config.yaml
train_examples: 97085
crop_scale_min: 0.7
inner_norm: false
experts_per_token: 1
depths: [2, 4, 4]
lr_schedule: "cosine"
weight_decay: 0.03
Rows from block 4 of a small image classifier, named by matrix and row number. Rows with one number belong to one neuron. Each number is 500 + 40 x the weight over its row's rms, rounded and kept within 0 to 999. All counts start at 0. Numbers have three digits each.
Before each neuron's rows are labels from the 100 images, of 14848, where the neuron reaches its highest value: "strongest on" is what is common among them; "peak at" is the part of the image that holds the peak. Only what is clearly more common there than usual is listed. The data: microscope photos of single blood and bone marrow cells. In brackets: how many of the 100.
# fc1: MLP up (model.blocks.4.mlp.fc1.weight, 576x192), inputs 96-191
# fc2: MLP down (model.blocks.4.mlp.fc2.weight, 192x576, transposed), outputs 96-191

strongest on: cell type: promyelocyte (50)
peak at: centre (60)
fc1.514:481532497558626497519481564459469532456477534458490457559494477451539450597537555465529513467494433478524447487535490518576540530518483508480487495542449498475456424489488471447521459512505531466467469518509489467465468517495499447516522450540543444439452606531468581532563507480505485492
fc2.514:521456499464545486519519516554512537521546485439506472496527429588504511437545453554527454520488552484478485523534428502462493481500514425550464555480468507571461472450479474455470472499498542525510497493508558472512480584489461476510478577444539435534445435502517567469472500511519423491

strongest on: cell type: erythroblast (40)
peak at: centre (49)
fc1.276:461496470560564423448483502470426469532503516545484501524548417472523484496493450469520449549417530491454433517506505429516531492476525437443486504505516521480543517482531441518416423530552545463597514425554514514500441567418505529492525469443539510448467521460545549392494559489512463526
fc2.276:528512482524516496450526520517547505474473510537559477500467461537555555508477551478561580527446571517483530581504549514406497477538447555472534471444514452443495484469442476540468494481428465519454534500513499521543441455489533537436623513541485413476523549526476458482525527493529529486

strongest on: cell type: segmented neutrophil (76)
peak at: centre (72)
fc1.484:454490518491485544460545435525547545538478499451431497436451594493560481478582455437475488477489495497486524498523517511482490474468538534470497468463490513425537508469561444479560505501504449478477477476528476509537472511444501526492430467514517472443535525470491457533479436454536422504
fc2.484:489504536501610558570549511472459530537520502542514447490422479558500497500478484526546482539505462491452458502469507526446551489477473526450522477490532509428416508426521504445507526472493449509558481428516513435440499523486542486483486435481526479478522445523578574544526512524429454518

strongest on: cell type: artefact (72)
peak at: centre (48)
fc1.100:520622546458493483492483499443466477362504465559564517506420424430520512488547573523541482481483463449501417486529496519512474539498468413559492465556480494486541474548454510480552574523475510557480460522462514564469471561508470449535413489513468442477502547540486458489512538494516481559
fc2.100:576434487479534541509410486523495563565523521535495444440423489497426569530494501514522466537523529568510487526485480474519494522488525562484495512474509545505498523447518537474494475489499486469544543539298519566475386473534575508454534500498520535553503458487536491504427505544497536452

strongest on: cell type: band neutrophil (33)
peak at: centre (72)
fc1.230:559477577492511520490471591530447492517474461497527430444545567502461489547475525487515526592420403562469479545495479514491464501459432545503441522499506465512499501489463503510484452562487523543493498466502472470434558486430521485488545506503538505503547533435489486524519487566517531486
fc2.230:460452464460493488415447469496557525481473511599472471482541473416489472474558532438473536490444502505497538421534496475573515530499549448566483527523548449448583527495457565522562550506462494546498544523410502501408418534491463453540477513594441481479521499536451499485556527429471478500

strongest on: cell type: band neutrophil (31)
peak at: centre (77)
fc1.112:482519477492551506463465468500521600471476440501473478418505486533464487538433475531464523551519445521448459503444498488490509493503542502488479489538470534522499490515476464531493528514533463419536457461505471527477473484527546568510499543499463525488554530521554578501528526499508490447
fc2.112:433470521484466414462475432523522463492425497449510483455568512428424523480490471470428490537571476515537538421554491582544461501422538410576514554554504473480507535544464549508566473540516492511528504473493527510515477536521424441528512509538489482490458574482462450491556523421501539481

strongest on: cell type: artefact (28)
peak at: centre (53)
fc1.535:479529497503500463466558463482522510464506520504508505523507551528553588492475457481483533577470432426477450526468477495565479485447557480443422523516463573506442455618513455505537517614498573514520434444435449509445498491564483515501447448546536511505537522443452519479462578525514581496
fc2.535:518461539475456509471496463495447502575518444509506528523443426523390514538436537500454518505450492469467552531524530577501422477466444565483563535528520429457532545543495533538525474465481445466460456511556442444562441544524510505517582466523540464481493546522438533537512444480499523452

strongest on: cell type: artefact (55)
peak at: centre (53)
fc1.165:458493533500521493552505551504400516482502495494490453512549478503467456519441526487557504580524445440506534475526503450536523461497502443517482553545476442525611434495531567480465506542450512559499473537499484464486490518470421567475495486527443438486464490500534452377494441517517550465
fc2.165:462509489519543509583513523498484497574531615462507478503452525564603489526425510505504418525506566489431464519495435487454552470459432591454569556454517499548441489451516480538438450459528517477506487442617519496501480512527568529439459543433554475512510506507549503490481472559509480497

strongest on: cell type: promyelocyte (28)
peak at: centre (56)
fc1.62:477510458463467581479486537514492512526467502530536469387460455573515550572498489440495517541489413601505479541488562560486496499470462459510451505553446494500474540542452479486455485596487487531480504461479547590502512484511575493520506512459486521475541525496556503472531560494433483518
fc2.62:479462460486539517502527518519538457502490560483434551447547474518546468439497456521518530516538448503533528513560457499482532470533554533595465563509457498493486499442535499474551531485543568522495476492511538561431533483439438469506427601474487461492514381500523470434429544475460422472

strongest on: cell type: blast (28)
peak at: centre (47)
fc1.364:506553482474466513537513521497553462487518502496479497420512493469487447560554507458419532519517447465474491485516548505462514489463469513562488482424463524470497436501491578564516544485529471505528428466510524515495461537515487550410447546497548432588474601443539444506534500621527491434
fc2.364:494515455481514564489495523456507484523520586471451519463432509509540566509456504442423466525472461472478478559477522603499426520518529575502521500544486464418531566482528491482544524519557456447480465526688470488489480447585497467488513465522551510484505466481490535564482470474466496478

strongest on: cell type: promyelocyte (25)
peak at: centre (62)
fc1.269:452569547514579503508481570547498480523542568485538491528454527551422516581464477518529506535507437488502473431542487520515591503506477509468477463486451482493496522492465504503497510578565441533466484533539473397410492598489521510490515605485502547479512469457455501477537470539556521538
fc2.269:476493499524475458447432547531529496504545498501512494433512531405472497471511456475480466495496525546489448492502429477447474531532523481598480540504551496565474544552442530477527586477533573461467458532505440496469523486474424527540521578479517496497552497521476535472484529460538504504

strongest on: cell type: blast (28)
peak at: middle left (29)
fc1.432:540445481499553496475547553441472460529445468532518433480544534525484493458467494462514574546540437588466475521425527520440499541502470536470456543451514501482553506508605438548508480548498503532551518499458439475473499578484489480469442494443477483508542487492469453465494557519420476442
fc2.432:518556507439518524541553480411434469426460505529467566529462482488532503525448582506536472456458475492406530435488524469492438468498448472477522456432472451496537480544517526516525528461526444423438529423511491528557504514445509545430519458500453518425509556489476485631542469534532548489

strongest on: cell type: segmented neutrophil (41)
peak at: centre (43)
fc1.552:510547564504452453429410505446397485565512479485498492454517476503418483500530606544503453551490478479386513486511573497544538490473517488522502498470487547526477440474427420473576541513501532509522523441501459492475531500416570427537466503577450500538499531463401558478527537546538500553
fc2.552:531485452520537523490446561531553567453528494492482507484511539517502500516584520437517476510514471571464550498495471446520546546481464521549577468479525472563542600498472525502504524495490551477516531541529462472470540502502479526459523489469465473529526511520432595433634506453506422477

strongest on: cell type: segmented neutrophil (68)
peak at: centre (68)
fc1.510:533512489463485504501489483467530509509484557516458408563456503516416463491463461545510491427516471507483546487527507535521473507491471550539519513413439494484522451533483518502569455478506606571517484465526470498527501533490399471507533498456510549482556564515439466479459536527467513453
fc2.510:535577567522485526552536489525418530503495492504513490496481514518502498507476470544518498532547527495504457530470543567469489439553469515451460400411448499487468466501503438468468439500502499514549512515550540542555551442477474568449549466464526513536506478457529512516472477535483529506

strongest on: cell type: artefact (26)
peak at: centre (44)
fc1.493:427466497512512546482461546457535524493465393503523466497450515499500559509461488528486511519498436589517467539493544438491507447436537417418436487469493496454480553569490552487472498477501578511441532499527526558539543506561512518533415593527486478471530528430478489501476498537502534552
fc2.493:510522510441547523552495488500511531569505493502499519516479533581481478486513430513488493587511545453454503537528524550536457525505495468499486495437507492481504506441513510438533448543547425499499537458620552496502491453501506444529533484510531481492461435432501493486503431451488513514

strongest on: cell type: promyelocyte (28)
peak at: centre (52)
fc1.3:471524477536524529466432567496535552465491440518458510451499506582437550447474478488517488546507421545477483435465534503491507472497420515577442530448513474547469480521497525485515560623587473538518442480507483521418480529508515628542490485511431431523531557510491451523493536539479466521
fc2.3:452516476434522551565525538446464455469503553457459501459471503449465367493472454484415514523521484548491479457527506504483502538524498503532438486469508583511442503481591470465492472457533513496458477491621570536511568528458514541537419519448482481460480453476501537473442498510568496541

strongest on: cell type: promyelocyte (43)
peak at: centre (54)
fc1.103:495534561589605544508484562498452463509544493510551458514521456461541468475516522442437518526491453533483464525534531414488534547460436483501469441453475495465472426501500452451472438449484571457506519473549484526473498549488484451566535527520509460519498524468493474525508532579464499513
fc2.103:517510440516513441433500587537518577460511487500545475467531474513520529474518456489497443478466506522558478535529447513474485521522528464598473472475500451546451510481471472443554507638500551576581564523571532511494537490476408501490528559476482501510531435517484471446416507479500467578

strongest on: cell type: promyelocyte (34)
peak at: centre (55)
fc1.262:478477539531539494516472511507519485617481515499491441506452470537465484571544470530468542509479483517473444489513499489452479480440429535458506496485456507432546529477497528490558534548456500479528463447598489607514530512526495475454507533545540513526469524455559425432583434587567479536
fc2.262:519432443493516404472450452543480525505504481468461520461552474528548573506476437478514465495442462460542514419567471502525508525474533477559538473505488542553532482503436499513507505540541552504561457513493505572436512570479457465518486485463460492510477509505479520505485505416471454489

strongest on: cell type: segmented neutrophil (44)
peak at: centre (55)
fc1.289:506557498487553514486500528503512421578484433456559489443451544448502468458506469535504449451388445486479503542516505487448544515478517559531548451516488509439530457485458554579566510486517509498532502526509437437531541555453554547473517496542509462431555498528497572529491578486587571558
fc2.289:512540526551479509555514505456546443491537537474546480498462523497525458399488591495438533530498520493432481539475425471492429542473496517458531537516513466471418533531511533492474546435455519441405524455526436471488515522597526490513537500567535586513478514492529559521446530517556450496

strongest on: cell type: artefact (59)
peak at: centre (57)
fc1.496:462517451532491541473513503452581497505527531445526442500535512541486538499443464527567452491457500497463450485478489513470473541464428462544437490439496556437468399524497574474494449522547514465525521534520520629434458501488525491516440482500471495566500551523464523500512483532430528501
fc2.496:533499484440457585503495522476482497540554525488473506476448594462466426512509463464478523518521454502482500545489486496545499545523580557544490487456527473450519542511575460494557516513529427514438534524569509521530528536500483501470468499544470475477495518478466523546469520519529519520

strongest on: cell type: promyelocyte (38)
peak at: centre (52)
fc1.94:465479485559545449424487567503446467457496501543467482460517556547545493511543535535514547542497498408549518495511498511498524479467493484509542511572437453507458419459453532500476473517452614523549514470452535473479570472517522475539491506534486450524473520419558492448516480507559484520
fc2.94:559488510520508439488502518531540544458491510505494499529509514478550527448540434516491529466488535456574443507525474495459540479537512483590463527516446511513472462494514439504568496566499554487564535504477495535492509497505450448503500530430471433505528436506536467411426499488487459526

strongest on: cell type: band neutrophil (27)
peak at: centre (72)
fc1.102:392485432486489548461517518511473522492490471483522488412512547484502518493476506569494532561508500503502456522434521546566445583462548559473493537602451486522525497508486520521511495489500465441551515544525463529541525489582528556524449485527428489558446479514516562538491512524480473470
fc2.102:504483523558514519418478441495504503514394456480501471517543552418428514503516478458468452540522487514500547460522528485548512535402580468510528532559511501426558495525490527486504478540462467491491561496457487425502422501559489530518481452564539556489520553460471447515541498461533531468

strongest on: cell type: blast (26)
peak at: centre (61)
fc1.294:483496532462506564429491527548447567426483531526482487519489495556492582519394482482518537556546469538517455457448446509524475501492510531492457472514496525573532533446536487535514516515439523587550525480487491485533498459524417519500479519482495473475491485536490515413545446510491491516
fc2.294:516513517450567586514542424531505555557591549455447547535435520550591523424445486529426526523484488518408465576499535533493489480467489531482487454492522491569456485485549492537465500455497479435511497490557471470479447535527525461490500560488561524546527449459500565486495426530468473463