{
  "arch": "convnext_v2",
  "norm": "layernorm",
  "moe": "top_k",
  "expert_mlp_ratio": 0.5,
  "widths": [96, 192, 384],
  "lr": 0.0013,
  "steps": 27100,
  "epochs": 71.5,
  "warmup_steps": 810
}
Rows from expert 25 of block 5, named by matrix and row number. Rows with one number belong to one neuron. Each number is 128 + 32 x the weight over its row's rms, rounded and kept within 0 to 255. All counts start at 0. Numbers have three digits each. After the name is the row's rms in percent of the matrix's.
# up: expert up (model.blocks.5.mlp.up, 32x96x192), inputs 0-95
# down: expert down (model.blocks.5.mlp.down, 32x192x96, transposed), outputs 0-95
up.63 101:150075171129170076122147119178112097108146161096113190108140122146156122124205113117095059104109149127121100086070119112093100073142111143139061157185136173095165128144113065094182126204158132115121072187169141117160162110141156136116187142138122099092134095137119150090140148148151119166
down.63 100:166159088132091108097111125120098133073127190079118145147154111177130143176136096115165125073145142113081146119149094143078150039185143116102092131193146150138134158126146121057200169161137140157098113164078150163126102145188121091147143110135141132122061137208134056104108102130184151152
up.64 101:106119118124138125171099134090110119098122128145133108161118142178078162201117058180093145105129107140167064124146149149148117142194170175170201162104089040149118129145103159157150098140146152102045121148122113132044114152140126131082059122128141081173128162144125190187118090129088112115
down.64 096:124049105137083141108164111151110104197182144190082149136147150067119129121120090054139144144038157182130151118081126109143105150102121154144153145083138145131133092133098106119115152092134137178183147130093148130196149111170133158175172085137108141089157181087143109119146126146146114149
up.65 101:073118114211205171163100122068109095078112173126152118126114135139112122113147216106134199121151150104129074176119135152172120125181073181179157117162123102146089142094158137099146151138179108149126094118060139131114168159139102101140161147182124150170136196138105148193096096086159143187
down.65 097:153091121123118073101176116177093126191160187165091138177117146107103165126125052128154119166076139165123163086130098110132119139121054114149171131159117157131120098100060089098128158129176146162118105110084125144168158100171142156167117096150098141090140161154137104120062146107177149192
up.66 110:142144108115107108109141059121120138149116092084152128064110141144174083107143125114109125148132111140066152134051081163143107144125090173107112176106159131126136108179157110165118146173147156109118169108097184099178157074111109083132170078102141133097110056130091165165126100114135198125
down.66 107:101205143138145104188171168107157151139117141159140113171108149115124125162094113173134143172116147117139116177124182142119105158081067156168145101157145142125108147064129055158054158075093098156102140161128184124122149141083114187111126114112118108120155111103100101108097128133086112162
up.67 104:161105147155095137107181167083121140077102100110140065151087131098119085144105180163210165115127159166166117116141156107152171085129141135102107151123058121089141179141067151129138097143106078070137186152085100116185162104228090192079138100090090149158109101099135109080137171114128129100
down.67 111:112185163132089169113087100126133130115114115112133150117127118119166142152125139115081155113135151080111154143131162112180158112129111105165123116106161089081098166146140148135159100125153151127090079153102116106090189076107096131144171124106164085128104169172170101086169150074164118155
up.68 097:134132112162064123179145152079078129162057113130106089068199145060152077110126133076122131130103132111068169121146114151183131180102136154090118084216156150089112121130134143118117144063181100142167101107131136130121135140132168154116153194116123123111117090130156138157138169135125168194
down.68 088:166146133135110090144158161127152140126122147137160088213128139142109107151140116158178129161085178139136156105155103142082135132146085129159142162169087156076108143128097121171116152127093141147125038146124137179172108163134118137113049113100080155169118116137086132144092104094086125138
up.69 109:189100112111134132054083064167081123111102135127126183122139175127154107104101164145082106101122123132108116090113113088132154085157119070121088121114107091078129184147157137135137145137089108080150166156147206144142153146123120139192123151128123143089130094118153150131193194139167144160
down.69 127:114142147113129159135158086149141085147100118154109193117095108110119149101141115140082094116120101106104130159115142134165099181073130142127158116105160154115177166071188102108085157067162136134133157119103112083138154164108115140145164111151159137052126117117150108085129189097155133166
up.70 093:105067125128142123138147173126160129079147120134121131138161108105117134067144052150121118162089171048106157133146122168083087154063158167081121126186131141107146132099149127185130171162123148150158152135162080142127165149090104150127125112145058113129156148171125108135085131114111100140
down.70 082:090108148097179135122110181105130161129104099139158080162149184170167092073163149096128094139180143153109133094191107120110117173097166121078109149079106123130137096234131100149149078115127142104151150096148052117125074150131154128075114144095141173139158094102097148181145104167050123093
up.71 094:136104159067116098147131126159115133104098116084111149100146157103146106067142109133175173153127151154123164125146149095132111158062132125064111127168153164103137136082151157195123109136132148107120174117138101139095135111112105139160121073113030146155151149101125094116149090129128147099
down.71 079:101159161165158124160103163124167129150079063113177100154083132123146106069160133145131108182168093107139141133188160113147111234112122116108146113096124117109129075165166147145093062090104148102144099103183121121133149127066104105085072179090128123142164094080089171177141117143076074090
up.72 105:127115194123155145169109101139144124134094176139107098152208121128116097139120084101104118114074099081120099145183155090136150200139119080082080137103118134148166122136116101155124080148094131117137167144123105117138136113131122130137161121112157150119157151000109157123164135183085134112
down.72 114:077136175141084186073101079111121107156093110125127107105125151124153140136123096095068151150106111107060172154118116062161153121102128081153107151091141145095079154167088203129158081116177161094118126128127117112105157081121109115120164093108167152122170180141181105096159164113148096148
up.73 096:134117152085084137094161132103122145080096115122125123169096116116120137109096155133155106169113132136141116138124123155102118132075153170089110170145142165096138133070148063175137115173129113099121116130143105054142111105094124164126085081169157157171087077144140144131110081066156142153
down.73 102:123141111141196127150065174085140193092093136122160107176110135176166115088190159127132168137227116105145126195142116131170107159135122153089113164116165141147153123125176116120116116176105169109105113095141130123142145144099118098101072166129152129071107078160075160181177143074100145128
up.74 101:142070090099134138139142077099132130110166112088115099152121157194158071119141166140146127136090157140077067070118123145088132104154129161112171122174098195098064135116130087175120137106135125058072120151149109116113148164114139173167086124159111146135119101206107122117106160205183086161
down.74 099:149163114095143126128102142108116145096106179123133113172094174235199141105202109094134188137151093118095145165163137127143093155113168138115115150097179150148213171098189113081109104095142180132101151137068125151120098182120128124081090113142178100046111085162094073158136165082104158154
up.75 100:131142138167084159119094151087145132131118177157130111091185100104112196066074125052176145126131133097097141170187121176156175149137059155102146101150162120147097107100138137116161080134133135132155115110143153153087172153139093107109140127151101172123122222058081159137094111106155138137
down.75 097:113137139120095118084152140145124161182124167142109112174100165149171161121184066102121108167030148114073142109148137103122145149108081058136166148122128128105150073124114119119122139097122191093090104140108093158143120127161104193111148125105109112094146135132099105098125145123128105166
up.76 105:081131107107144126116067136144117106145125161116117141115181096115174100095108178166142172173126143111058193136139171063162125158119144103084182135138169066185118141080140179149104127178095117192149085106116114105110154166138095218127159119093093093132111138212158133109130167069175153112
down.76 117:126160154118161086148110150178083063127141130118167119091162046107070074101131161207172093116136064144191083129095077149094135162112127139100164113175145122152183136160123130115129134141110100146124161116153110096116148118116145093173137105157148143179076122133170117182119151120127155073